Weights of a small contrastive image-text model.
Model: 4.15M parameters, encoder moe top_k, encoder num experts 16, encoder patch size [4, 4], encoder layers 6, encoder width 128, text encoder norm layernorm, text encoder activation gelu, text encoder moe top_k.
Training: muon at rate 0.035, 17700 steps.
Data: trained on photos of plants and fungi (iNaturalist), 45211 training examples, 100.2 epochs.
Rows from block 3 of the image encoder of a small contrastive image-text model, named by matrix and row number. Rows with one number within an expert belong to one neuron, the router's apart. Each number is 50 + 12 x the weight over its row's rms, rounded and kept within 0 to 99. All counts start at 0.
Before each expert's rows are labels from the 100 images, of 14848, where the router gives the expert most weight on average: "strongest on" is what is common among them. Only what is clearly more common there than usual is listed. The data: photos of plants and fungi (iNaturalist).
# router: router (encoder.blocks.3.mlp.router.weight, 16x128, trained with AdamW), inputs 0-127
# up: expert up (encoder.blocks.3.mlp.up, 16x64x128), inputs 0-127
# down: expert down (encoder.blocks.3.mlp.down, 16x128x64, transposed), outputs 0-127

# expert 14
strongest on: order Asterales; family: Asteraceae
router.14:78 38 43 66 29 48 37 22 41 51 62 44 81 36 54 44 52 49 70 60 59 35 43 76 44 50 47 62 43 50 65 62 54 58 58 19 35 47 65 58 64 62 82 57 61 58 66 61 36 57 50 57 47 34 60 32 73 40 56 45 62 53 47 65 53 39 71 39 41 50 52 47 53 59 64 47 54 44 37 57 54 44 45 62 23 58 74 54 57 56 41 56 43 61 44 40 39 49 39 53 43 54 54 41 62 73 37 57 49 59 44 61 59 48 54 48 58 40 31 41 35 38 63 56 56 44 49 35
up.0:60 39 46 54 51 68 46 42 44 86 44 74 47 63 56 51 47 25 37 62 50 38 34 41 55 41 35 61 57 37 47 61 68 46 39 46 53 34 26 43 60 82 42 54 50 51 57 66 40 44 45 74 63 51 52 37 48 61 35 64 63 55 37 38 62 53 46 69 50 50 54 35 46 58 37 53 55 49 59 47 35 41 52 51 40 40 36 58 62 27 75 49 69 61 66 42 40 42 45 44 65 46 38 57 50 47 37 54 42 59 59 44 22 27 30 41 48 65 60 37 61 34 56 58 52 45 64 69
down.0:46 38 38 33 54 62 65 72 54 46 50 23 28 54 42 22 49 69 53 53 55 44 26 54 39 29 57 42 48 44 41 75 37 66 51 64 17 43 49 52 34 52 52 66 31 52 33 40 48 42 41 52 63 22 45 53 41 57 43 34 48 38 52 39 42 53 39 43 43 55 38 53 47 32 52 60 53 37 53 57 54 52 50 36 47 46 65 38 42 52 46 28 52 65 52 50 70 62 55 40 62 38 25 40 24 45 48 64 43 61 57 46 49 57 49 58 76 43 62 53 30 43 54 41 60 30 50 54
up.1:21 49 46 62 44 63 53 32 57 58 53 47 64 41 55 56 63 45 35 55 57 37 39 80 48 48 67 62 48 42 50 45 35 60 49 72 23 48 52 39 39 68 37 55 55 67 35 51 49 45 54 28 83 40 52 39 43 50 45 45 37 58 66 66 69 41 34 60 34 54 48 39 25 68 46 56 61 65 63 51 40 51 64 65 50 55 59 67 45 42 33 55 69 43 55 61 45 53 41 41 45 38 36 46 28 31 59 75 53 49 39 35 52 39 49 61 42 63 48 32 42 65 61 54 59 45 65 47
down.1:47 36 39 73 86 57 37 44 36 36 49 49 39 59 32 48 64 59 31 31 57 56 58 14 61 46 37 56 61 44 37 54 49 43 63 45 58 50 60 59 45 39 66 34 70 42 28 53 70 39 34 42 45 47 51 52 53 55 51 50 35 34 63 56 52 63 32 71 61 49 59 63 10 60 48 44 61 51 55 41 28 57 54 29 39 58 52 55 35 46 41 65 38 47 44 69 39 35 32 59 53 62 44 46 40 49 56 56 65 55 38 36 53 46 57 54 48 41 59 49 44 39 53 39 58 34 58 42
up.2:42 59 38 65 30 57 17 55 50 42 47 66 63 61 48 34 76 40 50 42 54 41 58 64 44 29 48 54 67 73 56 41 41 49 20 54 51 56 57 55 63 52 50 56 53 63 37 33 64 61 30 40 38 57 42 47 43 32 54 53 38 41 57 38 58 57 27 36 69 49 74 45 65 52 41 53 24 47 53 41 54 37 33 43 71 31 57 62 49 52 64 52 43 36 62 29 47 48 43 69 45 56 40 64 56 30 63 57 53 41 44 42 49 71 33 61 46 41 66 56 56 59 51 60 58 45 64 68
down.2:53 70 57 42 53 59 59 58 66 30 51 41 48 64 42 66 46 45 63 51 62 44 47 66 52 62 71 39 51 68 69 58 54 49 55 38 20 51 46 53 44 69 60 46 30 38 60 57 54 47 30 39 44 54 66 33 41 58 69 73 44 60 51 76 44 26 38 43 44 54 56 42 45 51 65 54 34 49 41 61 29 53 39 50 40 27 51 49 61 46 53 40 64 53 70 61 39 56 65 58 45 44 76 62 54 33 33 68 48 35 51 57 74 62 71 43 22 44 44 40 68 53 57 47 55 57 48 46
up.3:54 36 51 56 45 51 54 16 43 48 56 60 63 55 45 53 40 55 53 24 64 52 55 50 41 43 53 59 54 27 49 29 40 48 50 55 47 33 50 53 54 64 43 44 39 65 53 54 69 58 40 42 48 47 51 65 50 40 61 70 47 48 63 50 44 59 65 41 63 47 55 43 68 71 54 72 66 47 50 52 42 54 25 70 44 61 23 55 62 24 35 40 46 49 63 35 64 47 48 46 42 51 51 50 74 43 44 26 48 26 64 40 48 63 30 68 35 56 51 49 83 64 73 50 37 40 36 56
down.3:65 53 67 38 41 42 38 32 39 60 47 63 34 46 52 40 50 50 43 64 60 58 33 58 35 58 29 48 34 57 52 46 56 41 36 61 36 62 41 62 48 46 36 59 55 54 49 69 68 56 64 61 34 51 58 57 59 36 35 41 30 50 60 46 55 54 48 53 75 67 50 65 69 64 43 51 21 32 39 51 65 45 49 58 20 54 65 47 41 74 55 43 34 38 45 25 30 33 60 48 55 48 38 50 62 53 70 54 68 56 55 38 65 35 52 38 48 49 23 55 65 63 56 58 49 63 58 64
up.4:50 42 60 26 54 54 47 49 55 44 49 62 57 39 60 62 48 38 47 51 54 39 65 62 49 39 63 43 41 63 52 48 52 54 73 35 36 31 56 56 41 60 56 56 41 23 46 30 52 63 57 40 53 52 46 61 49 46 52 52 36 41 37 27 66 46 40 32 76 39 25 56 49 60 56 47 60 57 44 48 51 55 48 53 83 47 79 52 69 23 54 35 41 59 36 53 62 63 48 63 36 59 35 81 67 54 32 44 33 83 48 56 48 46 55 47 22 46 55 62 46 54 57 39 57 51 45 49
down.4:53 45 66 57 28 49 39 56 72 61 76 49 62 52 62 46 46 47 67 39 48 66 57 52 57 52 57 63 36 35 33 58 45 48 61 48 22 41 37 43 63 40 55 33 66 39 55 51 45 47 29 53 59 61 38 49 50 44 34 53 61 66 69 54 45 56 53 61 49 48 63 57 39 48 40 55 73 44 58 62 65 47 73 51 59 39 51 55 55 57 35 44 29 66 57 63 37 60 49 57 73 24 62 50 41 44 35 47 66 40 48 57 34 45 30 78 41 69 37 35 58 48 39 53 30 56 76 36
up.5:58 60 62 46 49 62 40 41 56 39 43 51 41 41 55 59 50 60 49 73 64 53 54 31 46 22 56 42 72 44 28 52 72 57 45 37 52 64 26 49 46 40 38 29 48 57 80 52 63 66 48 50 30 38 53 53 44 43 61 40 30 41 52 62 63 57 74 55 36 53 56 51 43 37 50 47 57 51 38 53 63 60 33 37 53 58 49 50 46 26 49 68 26 38 43 34 38 73 37 57 53 75 47 62 46 57 52 21 61 47 44 63 41 71 39 62 45 74 58 40 62 43 50 43 51 53 58 50
down.5:67 35 33 67 64 63 49 43 36 50 75 29 57 34 63 53 56 44 56 63 51 65 24 26 61 65 43 68 72 45 64 52 45 36 42 37 73 60 61 42 58 57 52 65 49 58 26 63 38 63 51 46 51 48 60 39 64 43 53 67 44 44 27 26 52 36 53 31 37 47 38 39 63 39 57 53 60 57 40 70 23 54 54 36 36 61 47 48 52 39 60 59 53 65 58 32 57 46 65 58 52 46 60 38 49 42 30 69 46 49 54 62 55 76 47 54 29 62 46 57 40 51 49 54 45 52 52 56

# expert 5
strongest on: order Pinales; class Pinopsida; family: Pinaceae
router.5:28 60 52 57 27 52 26 64 41 41 58 53 64 42 44 50 35 65 46 45 58 43 45 56 53 53 37 39 55 25 30 53 57 60 61 66 42 57 28 75 55 65 45 56 41 52 61 59 79 67 42 54 45 47 56 42 53 54 41 67 52 59 42 54 63 58 59 48 63 55 69 46 64 53 27 39 44 40 51 40 26 58 61 69 70 34 48 38 37 45 29 52 54 47 37 51 58 46 55 60 48 51 59 36 30 38 30 59 76 54 32 53 42 44 52 64 72 40 40 80 33 54 54 56 52 43 48 38
up.0:55 32 64 56 59 60 57 40 62 48 43 55 60 27 42 61 43 59 36 63 67 46 65 63 59 50 61 57 41 44 46 71 61 53 59 65 74 28 42 68 42 55 61 36 25 39 46 48 44 60 52 19 38 52 57 56 44 20 56 51 32 49 58 57 60 55 27 37 35 32 65 47 25 32 27 48 64 39 70 55 39 34 55 47 68 66 47 63 49 38 61 69 48 44 45 53 57 52 59 56 40 46 45 57 53 56 52 69 59 51 20 55 56 54 67 54 38 55 53 40 48 54 50 38 57 41 41 61
down.0:44 37 33 53 60 62 65 40 70 47 45 31 46 50 55 53 68 44 42 53 61 61 32 63 64 36 56 41 53 51 51 54 41 31 39 33 43 61 57 56 43 53 54 32 33 36 46 41 63 27 43 50 31 43 58 39 54 73 63 40 57 55 67 51 40 40 42 33 45 30 39 59 48 26 55 59 53 36 58 36 36 62 52 68 44 58 33 44 54 40 28 51 50 60 39 36 58 52 59 69 43 10 71 50 51 41 65 65 66 56 28 44 42 57 57 64 33 54 48 38 35 60 54 65 45 62 65 58
up.1:56 55 67 54 48 74 38 59 48 48 51 49 44 48 45 59 60 70 43 59 57 58 44 52 12 38 37 51 57 41 36 57 42 63 41 45 67 23 42 68 63 58 66 52 58 51 30 49 43 54 37 51 34 38 40 67 44 43 60 57 35 49 56 65 55 61 55 71 44 53 38 54 41 61 54 42 43 55 54 58 25 66 45 56 38 29 38 46 74 54 44 32 48 38 47 46 40 40 67 30 65 76 62 56 67 24 57 50 69 34 69 43 36 43 53 61 50 46 43 57 73 46 36 42 39 52 38 57
down.1:52 51 71 48 34 30 42 41 35 63 46 38 38 55 22 58 55 25 37 40 52 43 44 63 42 61 31 61 20 42 62 28 65 63 55 57 41 56 48 59 62 62 33 61 52 92 38 68 53 31 82 40 51 46 46 56 69 34 56 44 53 67 58 35 59 34 31 46 43 59 41 43 50 58 39 39 43 52 46 56 41 46 66 60 61 54 48 53 46 65 50 64 61 35 45 44 41 50 36 41 49 42 41 56 42 51 56 29 66 56 33 34 43 42 45 37 44 60 50 49 57 60 51 33 59 48 51 54
up.2:33 42 35 42 18 54 44 54 31 24 60 35 79 49 67 36 47 43 62 48 40 52 46 68 56 64 50 59 44 49 57 57 49 66 49 41 65 46 62 37 32 33 51 55 32 38 55 50 42 42 58 47 58 54 59 58 59 38 46 48 62 46 57 40 43 54 48 49 39 12 48 60 73 54 60 65 62 45 58 58 31 57 56 88 40 55 41 43 47 63 41 53 46 57 43 47 58 66 51 44 54 70 48 65 47 30 49 51 45 31 46 39 66 41 73 69 46 63 63 57 62 36 43 55 64 34 50 55
down.2:51 38 49 24 75 41 61 57 52 60 34 53 59 48 56 45 72 47 63 55 26 28 63 44 50 44 41 59 35 62 31 43 48 59 48 50 69 31 54 36 38 38 46 50 55 46 60 58 46 58 35 52 55 38 58 56 43 63 45 39 45 51 50 57 49 53 45 40 50 65 39 69 48 67 43 64 64 49 51 51 32 53 34 29 46 56 54 36 47 56 51 57 49 58 46 67 29 60 51 42 46 46 44 39 32 49 47 67 32 51 64 38 62 56 52 38 64 19 37 11 47 45 70 79 74 66 53 46
up.3:56 48 55 51 56 41 54 49 50 31 57 54 39 64 40 83 54 35 81 42 43 38 52 58 69 54 65 63 49 50 37 46 54 43 46 41 61 46 46 74 52 80 66 49 51 37 31 43 42 51 56 38 42 48 48 70 46 67 63 50 56 51 55 47 20 43 42 56 57 58 52 33 37 32 49 47 41 52 35 53 45 34 42 59 39 41 46 48 39 42 52 46 44 55 55 51 45 58 28 48 53 41 68 76 47 40 65 60 42 32 42 62 89 48 22 76 60 53 52 48 35 63 59 45 48 32 60 54
down.3:49 32 63 47 47 42 13 32 43 42 59 61 49 62 38 41 36 29 35 62 51 76 65 55 61 51 49 62 42 65 62 48 50 42 38 50 39 47 48 29 41 42 31 38 44 53 47 64 42 55 56 40 45 52 60 48 35 55 47 46 55 71 57 32 54 56 49 31 22 31 59 41 52 45 56 49 45 46 58 67 29 45 43 47 27 60 36 54 36 56 70 53 37 42 36 35 38 58 65 61 53 37 43 60 68 72 31 23 36 51 51 61 55 40 32 63 35 49 51 33 62 56 46 38 40 58 48 50
up.4:60 53 53 52 34 42 45 48 55 71 52 58 36 46 57 30 54 60 65 62 66 60 47 53 63 52 43 41 47 38 58 40 43 39 41 69 50 63 35 59 44 40 53 53 50 22 47 65 49 59 48 35 51 71 65 66 58 62 33 35 51 23 62 40 48 35 45 40 59 64 49 39 40 61 68 57 54 39 63 49 48 49 64 66 28 73 30 51 52 44 20 50 57 61 49 49 54 57 46 50 53 53 54 34 71 47 43 57 48 68 44 33 56 64 32 41 07 41 48 44 67 63 39 54 47 48 75 51
down.4:57 33 60 66 48 59 51 43 45 43 64 53 53 37 63 32 61 34 37 43 75 51 22 49 57 29 58 62 42 52 61 56 40 63 59 48 60 52 58 57 50 39 52 34 56 47 35 44 51 55 44 44 73 38 59 36 47 44 61 41 47 70 45 61 51 47 56 49 64 20 64 24 53 62 44 58 68 52 41 52 38 47 49 42 61 35 31 65 61 52 50 46 45 24 41 41 55 78 26 47 26 64 53 59 31 50 50 54 63 43 32 46 39 32 39 60 63 38 24 56 69 49 67 55 62 57 45 45
up.5:42 32 51 31 44 60 36 34 39 46 34 82 41 54 43 70 55 32 45 64 48 65 64 41 65 44 32 64 31 28 55 53 40 41 59 50 66 51 65 52 33 51 45 61 56 75 48 48 55 42 30 67 55 50 59 63 48 40 51 32 47 50 69 50 61 71 52 36 36 46 45 74 55 60 52 61 45 27 37 63 52 53 27 53 40 46 51 51 40 24 50 45 53 51 43 41 38 78 77 57 49 57 58 40 60 41 55 51 56 69 55 32 71 60 45 53 50 56 30 48 45 45 59 44 71 50 51 47
down.5:70 78 56 59 67 44 59 42 39 25 62 57 22 37 33 37 50 76 55 44 50 48 74 37 39 55 40 42 29 56 47 45 36 36 45 60 58 28 67 32 49 40 52 51 39 70 49 53 46 47 43 57 51 41 36 78 37 37 48 57 36 57 41 57 27 63 49 55 48 62 31 49 56 43 46 51 66 50 54 40 42 66 63 55 42 57 47 64 68 48 21 66 47 58 50 35 48 54 46 46 60 58 56 40 50 47 56 55 47 30 47 55 29 53 41 59 35 64 41 58 43 38 33 43 38 34 32 59

# expert 4
strongest on: order Caryophyllales; family: Cactaceae
router.4:45 60 63 31 35 57 56 58 74 62 41 59 46 63 28 52 46 53 59 52 32 61 56 52 72 52 44 56 38 61 46 45 64 44 41 60 59 65 52 62 75 42 55 45 71 57 48 33 33 59 46 36 40 53 54 66 35 43 22 51 26 39 58 34 54 41 43 43 62 58 26 31 51 66 49 50 37 26 52 37 60 79 57 37 38 41 72 47 64 42 33 30 42 28 58 50 71 48 33 60 53 44 48 38 31 38 69 48 50 63 55 48 53 63 47 65 47 46 56 43 51 65 61 51 49 54 41 53
up.0:44 29 68 29 57 56 72 48 59 27 51 26 61 46 55 53 59 64 15 47 45 32 67 73 47 42 72 63 39 30 65 34 54 39 62 37 50 43 43 47 47 42 56 59 57 48 51 49 28 61 38 61 53 52 49 50 53 48 54 56 42 44 38 63 76 61 62 52 55 64 57 54 37 46 45 58 63 65 46 62 38 58 72 60 52 65 52 49 46 30 55 24 29 35 51 57 53 52 53 52 37 32 52 58 26 44 62 45 48 43 35 54 72 47 36 60 39 36 68 62 62 55 41 46 47 48 65 50
down.0:49 29 39 42 51 67 41 55 65 61 27 57 46 59 57 63 42 48 68 56 51 40 59 17 44 32 38 53 68 36 57 60 56 36 49 62 60 52 47 34 43 48 41 43 61 65 52 63 47 58 23 45 49 47 41 55 47 56 64 63 69 67 53 52 39 49 86 30 38 54 18 63 52 32 57 56 51 70 49 32 46 43 51 55 60 64 62 67 62 53 52 37 38 48 63 41 57 47 50 57 42 47 65 65 35 65 64 31 77 46 49 56 64 39 54 59 58 43 51 64 69 50 46 48 40 47 28 49
up.1:54 60 44 44 38 54 44 68 55 42 50 48 53 46 54 63 60 70 33 57 55 78 42 64 49 68 38 49 43 36 51 47 37 40 63 25 53 56 41 22 51 60 43 51 72 45 31 43 57 40 41 49 56 31 38 59 54 54 60 53 62 73 54 73 55 52 62 43 44 50 35 40 46 78 48 59 36 42 59 45 43 51 61 35 61 56 33 29 35 57 38 69 53 40 49 38 48 57 59 50 46 52 62 47 59 50 18 34 54 58 50 41 15 40 57 51 60 75 38 62 36 74 50 57 67 53 43 50
down.1:50 47 65 51 44 66 61 60 51 52 75 50 42 49 50 31 47 64 71 50 59 48 51 54 48 56 54 47 62 58 40 30 51 53 73 27 41 52 67 26 46 63 54 57 18 38 73 52 55 60 49 56 44 50 65 24 54 52 53 55 53 49 32 59 62 62 66 64 80 40 44 46 63 68 62 38 35 52 49 37 30 44 53 40 45 47 64 28 54 75 51 49 50 47 64 48 37 37 49 31 79 60 41 65 54 59 59 35 42 53 42 59 68 40 47 45 60 55 68 49 32 48 64 66 56 48 55 61
up.2:43 46 45 62 57 41 51 39 66 75 75 66 57 45 53 59 60 57 78 46 44 56 39 45 41 70 46 48 53 35 67 65 33 47 55 59 43 45 13 52 35 56 62 48 43 53 63 37 63 55 38 36 40 61 57 64 34 50 24 56 45 43 56 60 54 43 64 47 42 54 58 39 55 44 25 35 38 55 64 43 40 54 61 55 50 67 49 56 67 33 44 47 55 53 39 48 40 36 54 47 72 59 61 58 39 70 39 30 48 48 43 39 64 55 48 58 53 32 40 90 37 54 34 50 32 44 41 57
down.2:59 57 61 21 49 51 47 54 72 33 41 47 60 46 39 50 66 47 57 68 80 67 55 34 54 52 57 53 69 38 50 41 52 48 47 57 54 65 38 50 47 51 67 45 43 56 55 57 49 42 50 57 60 47 26 43 54 58 53 66 57 71 74 45 24 85 33 26 36 38 60 59 40 52 64 37 61 61 54 50 43 55 63 57 30 42 65 58 40 49 56 50 38 55 50 68 43 37 41 67 63 24 61 66 51 63 64 41 50 35 64 40 35 59 53 60 47 38 71 40 42 58 49 49 61 58 39 67
up.3:35 54 56 49 24 59 32 39 61 47 46 23 61 25 39 41 55 62 50 48 48 48 42 56 45 30 52 47 42 44 71 56 63 66 33 54 65 37 52 68 59 30 59 60 59 61 51 42 67 61 72 52 51 60 52 63 50 46 62 68 57 59 47 56 38 44 48 28 50 60 57 41 50 57 45 62 23 52 54 47 31 58 36 33 56 61 68 52 58 35 47 44 55 49 70 49 51 57 53 53 59 54 54 36 71 40 39 56 61 62 45 38 58 61 15 75 49 52 39 56 38 26 49 27 45 30 63 53
down.3:63 48 59 48 55 41 36 31 66 35 45 48 51 41 56 53 43 53 48 66 69 69 61 43 67 59 59 49 38 47 56 41 31 45 60 66 42 54 63 56 36 59 59 26 45 86 63 60 60 43 38 34 49 59 46 46 63 73 63 46 50 61 45 64 56 41 36 62 43 42 48 50 53 83 51 27 50 62 49 49 32 55 47 72 67 64 57 50 51 62 55 62 45 48 41 49 63 63 45 58 62 50 44 80 32 49 46 55 46 41 50 57 69 53 82 57 36 40 53 53 51 55 65 54 64 52 40 83
up.4:44 44 59 53 69 62 69 54 42 42 36 51 43 48 51 26 41 57 46 55 58 42 36 37 57 48 75 70 45 35 40 49 68 76 40 40 63 42 41 50 47 39 48 58 45 24 62 39 45 43 68 55 52 47 65 72 46 64 42 67 47 40 58 64 42 53 41 33 55 42 49 46 45 44 53 51 48 45 44 52 43 64 50 40 60 45 42 25 38 25 50 54 38 51 55 34 31 67 55 43 39 65 54 69 64 77 36 42 83 38 69 52 53 71 57 47 54 63 37 53 58 31 56 59 41 52 67 26
down.4:55 48 39 56 61 54 45 41 64 65 56 32 45 36 59 49 31 42 51 58 66 59 57 67 69 54 54 56 39 57 58 39 37 45 49 50 59 58 55 59 44 38 57 47 60 54 24 42 61 44 70 46 54 34 60 59 54 57 52 23 52 32 47 57 41 76 35 42 37 61 79 46 32 48 63 67 60 50 56 51 59 75 55 40 47 36 45 42 51 67 48 52 69 49 62 38 62 42 51 54 32 63 52 43 53 67 53 25 30 37 71 58 47 31 57 43 52 88 31 30 55 48 51 43 32 49 49 40
up.5:31 56 53 47 51 48 41 44 56 45 57 56 58 51 41 53 47 61 29 61 32 41 58 45 44 75 48 53 71 63 74 50 51 57 46 44 74 51 67 29 21 55 57 64 50 47 61 77 62 60 42 33 57 66 41 58 42 60 60 59 34 39 71 57 50 45 33 40 41 45 48 61 58 47 57 60 40 55 55 22 34 48 16 38 75 57 79 37 60 46 38 40 46 47 82 44 50 49 45 60 46 48 39 44 60 59 61 28 43 52 49 65 42 47 48 37 43 55 32 55 43 53 44 55 53 52 37 40
down.5:48 51 38 35 52 59 58 48 61 48 47 47 63 56 56 64 38 41 46 45 62 55 53 52 41 49 45 34 43 37 31 43 57 33 40 51 56 54 56 37 54 40 61 53 48 58 59 63 47 65 58 63 45 60 45 36 56 49 44 31 70 48 71 72 62 39 41 30 43 37 54 41 28 43 51 39 65 55 16 40 55 64 50 43 39 47 29 62 63 42 54 58 47 46 66 31 30 59 75 50 44 45 40 34 53 79 48 53 75 54 47 32 62 42 53 43 32 52 60 50 48 58 27 26 71 66 62 80

# expert 0
strongest on: order Caryophyllales; family: Cactaceae
router.0:56 57 46 63 53 40 42 71 57 55 36 58 24 69 49 57 50 21 69 56 59 55 51 51 45 55 62 49 60 47 70 64 35 73 41 47 42 31 53 48 37 35 55 46 50 58 54 42 41 50 56 32 20 41 46 61 57 45 44 44 38 25 53 48 39 61 60 40 68 47 46 78 69 56 45 32 49 44 50 58 44 61 41 48 39 77 66 46 44 55 64 64 51 52 35 53 42 41 79 61 35 46 59 38 58 33 71 50 34 59 54 32 53 48 46 44 38 53 55 55 57 43 44 64 48 32 21 64
up.0:48 50 67 56 33 58 54 46 72 26 50 42 38 44 49 65 67 43 64 63 45 58 42 44 57 42 57 40 48 41 56 64 60 37 43 45 58 50 35 71 37 70 57 61 53 40 57 55 52 45 45 48 69 42 61 29 45 35 35 65 48 45 52 59 61 48 39 60 32 45 62 34 58 47 49 65 69 49 54 46 33 30 61 48 52 31 75 56 61 66 55 43 37 66 51 65 47 65 68 56 39 45 30 51 46 65 20 59 46 56 57 45 57 68 36 31 44 41 42 77 43 21 56 42 65 37 39 36
down.0:56 64 43 35 49 44 44 41 54 37 50 38 59 41 48 20 57 56 57 65 37 61 62 18 61 35 41 30 50 33 49 41 56 46 44 48 38 58 50 46 67 51 44 53 40 52 38 42 61 42 46 71 43 38 41 32 40 47 46 49 68 41 35 34 53 72 50 57 63 40 48 27 47 40 58 59 39 46 22 52 36 52 63 36 57 51 59 47 14 44 38 54 49 59 48 68 53 68 50 55 45 60 53 41 63 37 64 57 43 47 55 35 51 54 53 51 55 73 65 20 53 54 76 45 74 44 43 28
up.1:38 44 50 46 47 59 55 45 48 57 36 38 57 47 62 53 48 44 47 48 43 44 23 60 69 42 40 40 71 56 28 51 44 46 60 60 70 42 58 30 57 50 56 36 52 51 47 38 46 57 51 59 36 57 60 43 45 51 77 65 79 59 61 56 33 34 28 50 46 48 18 40 53 58 51 62 33 73 67 68 46 56 60 52 13 62 52 50 46 48 44 40 53 54 64 56 54 39 34 64 64 68 54 46 57 44 45 42 63 44 60 51 44 61 28 64 62 71 51 56 49 25 34 43 66 60 34 37
down.1:55 56 76 55 44 60 51 45 46 57 52 41 61 52 35 45 50 44 57 47 57 58 51 21 39 57 35 43 61 54 75 43 35 65 48 30 31 47 45 55 43 45 65 55 51 51 65 42 59 55 33 64 42 71 42 49 46 53 48 48 45 33 40 46 31 38 35 62 58 43 42 42 58 44 28 53 50 52 50 45 44 59 82 19 78 28 33 64 44 60 26 67 52 47 49 46 51 66 62 52 60 69 65 53 40 40 50 47 67 59 30 47 33 32 22 50 53 59 46 37 42 51 69 43 44 58 35 41
up.2:49 57 57 18 59 63 33 43 53 46 45 42 69 42 53 39 64 49 81 46 55 41 61 45 45 53 45 43 46 65 64 58 40 53 55 47 38 66 52 46 29 42 55 66 25 42 47 59 32 39 45 61 62 49 33 25 53 64 60 53 39 27 50 62 45 63 58 43 45 54 44 43 63 48 32 55 53 60 59 45 32 32 46 59 65 56 45 63 34 50 39 50 45 39 47 72 57 47 54 48 44 69 61 51 49 43 48 52 37 41 41 38 41 41 26 59 69 78 45 85 40 49 74 63 64 36 62 47
down.2:38 61 54 39 65 61 27 60 50 57 46 48 44 56 49 57 64 55 32 62 52 66 27 54 53 36 39 34 54 70 61 40 33 49 54 45 46 50 34 47 53 57 36 46 59 69 53 62 53 59 45 32 72 45 42 67 60 32 48 41 31 68 49 46 74 44 26 43 47 60 40 33 60 40 34 50 58 43 28 62 54 32 38 57 09 49 62 60 38 46 42 47 32 50 35 46 35 64 47 54 58 50 57 58 56 50 51 50 61 43 60 33 52 77 48 46 52 28 55 41 63 47 22 54 54 37 37 44
up.3:58 43 50 44 62 55 52 39 41 23 29 29 50 63 50 35 79 52 60 40 50 42 43 52 49 47 45 48 45 56 30 58 49 49 53 45 44 61 52 31 59 47 72 61 56 41 54 66 37 43 36 57 55 43 59 47 44 58 60 65 58 49 53 48 59 45 34 65 61 60 51 29 36 60 83 62 51 46 50 59 38 43 53 37 34 70 33 29 43 49 56 83 55 49 43 33 42 34 66 48 62 57 45 53 54 56 31 45 65 76 45 50 64 43 40 45 53 70 52 85 39 39 33 55 68 35 45 46
down.3:35 54 56 61 57 32 53 40 35 59 47 63 43 73 43 37 35 36 37 54 50 51 55 38 46 61 54 36 39 56 58 48 35 51 54 53 61 37 45 38 41 47 30 55 59 73 49 51 59 70 62 38 66 50 61 46 40 47 34 47 29 43 59 56 60 40 57 37 44 37 52 61 32 69 59 36 26 43 64 43 45 64 54 49 51 53 77 47 63 23 72 50 78 50 38 52 37 54 40 41 60 55 61 50 59 70 50 56 29 45 55 77 58 74 45 50 34 53 69 50 39 36 57 59 52 27 65 65
up.4:44 75 63 42 47 40 34 43 48 21 50 52 79 67 61 56 68 38 22 61 54 42 41 41 62 58 33 53 52 29 48 38 50 55 56 49 60 54 63 53 37 45 47 59 42 41 39 68 35 46 29 42 49 46 51 42 59 55 43 33 58 43 60 43 41 50 54 64 57 38 58 53 40 54 49 43 61 38 41 30 55 81 28 55 31 62 36 69 56 58 45 55 54 57 39 60 58 51 64 68 56 56 62 79 49 39 63 34 45 53 39 57 63 49 76 29 54 54 36 35 31 40 57 58 39 61 61 48
down.4:58 50 18 47 67 51 32 70 45 47 63 49 42 60 55 59 41 69 56 57 53 52 56 47 49 42 57 43 45 58 40 61 48 43 33 42 68 71 50 69 60 56 70 51 47 59 49 45 25 33 61 57 51 49 53 43 49 54 52 79 45 28 38 57 53 48 50 66 45 21 64 59 70 40 64 34 69 59 57 53 42 58 67 36 57 38 43 61 52 41 35 53 47 49 30 47 41 54 49 39 59 43 76 49 38 73 45 42 48 27 70 32 35 55 56 22 41 47 30 46 37 38 58 45 40 66 52 49
up.5:82 56 66 49 31 46 48 43 44 30 48 66 43 65 48 56 48 45 37 28 49 45 30 55 42 16 22 71 54 60 51 56 58 47 40 31 54 36 35 70 62 38 58 30 48 57 49 54 49 37 44 65 76 40 41 52 27 46 57 65 51 63 65 53 65 53 53 52 36 53 52 78 30 62 55 58 37 56 47 42 51 43 66 40 37 60 48 52 51 47 50 56 63 69 45 64 28 55 67 48 62 57 44 61 48 61 57 48 30 21 61 31 43 37 57 42 55 53 45 45 60 48 49 58 49 44 54 48
down.5:30 77 57 28 56 35 44 54 71 51 60 58 39 41 23 44 57 61 43 54 44 61 51 30 46 43 60 36 55 41 51 71 38 55 32 47 57 61 36 53 24 36 26 58 43 53 51 57 62 70 63 37 57 51 48 39 60 47 38 62 52 42 55 52 40 46 53 68 43 51 62 36 47 30 45 74 54 60 67 54 52 41 43 63 45 47 47 53 52 33 53 57 39 63 37 32 73 63 42 43 39 29 60 58 43 07 60 53 49 45 55 37 52 65 53 50 55 42 60 32 44 54 37 46 51 33 61 36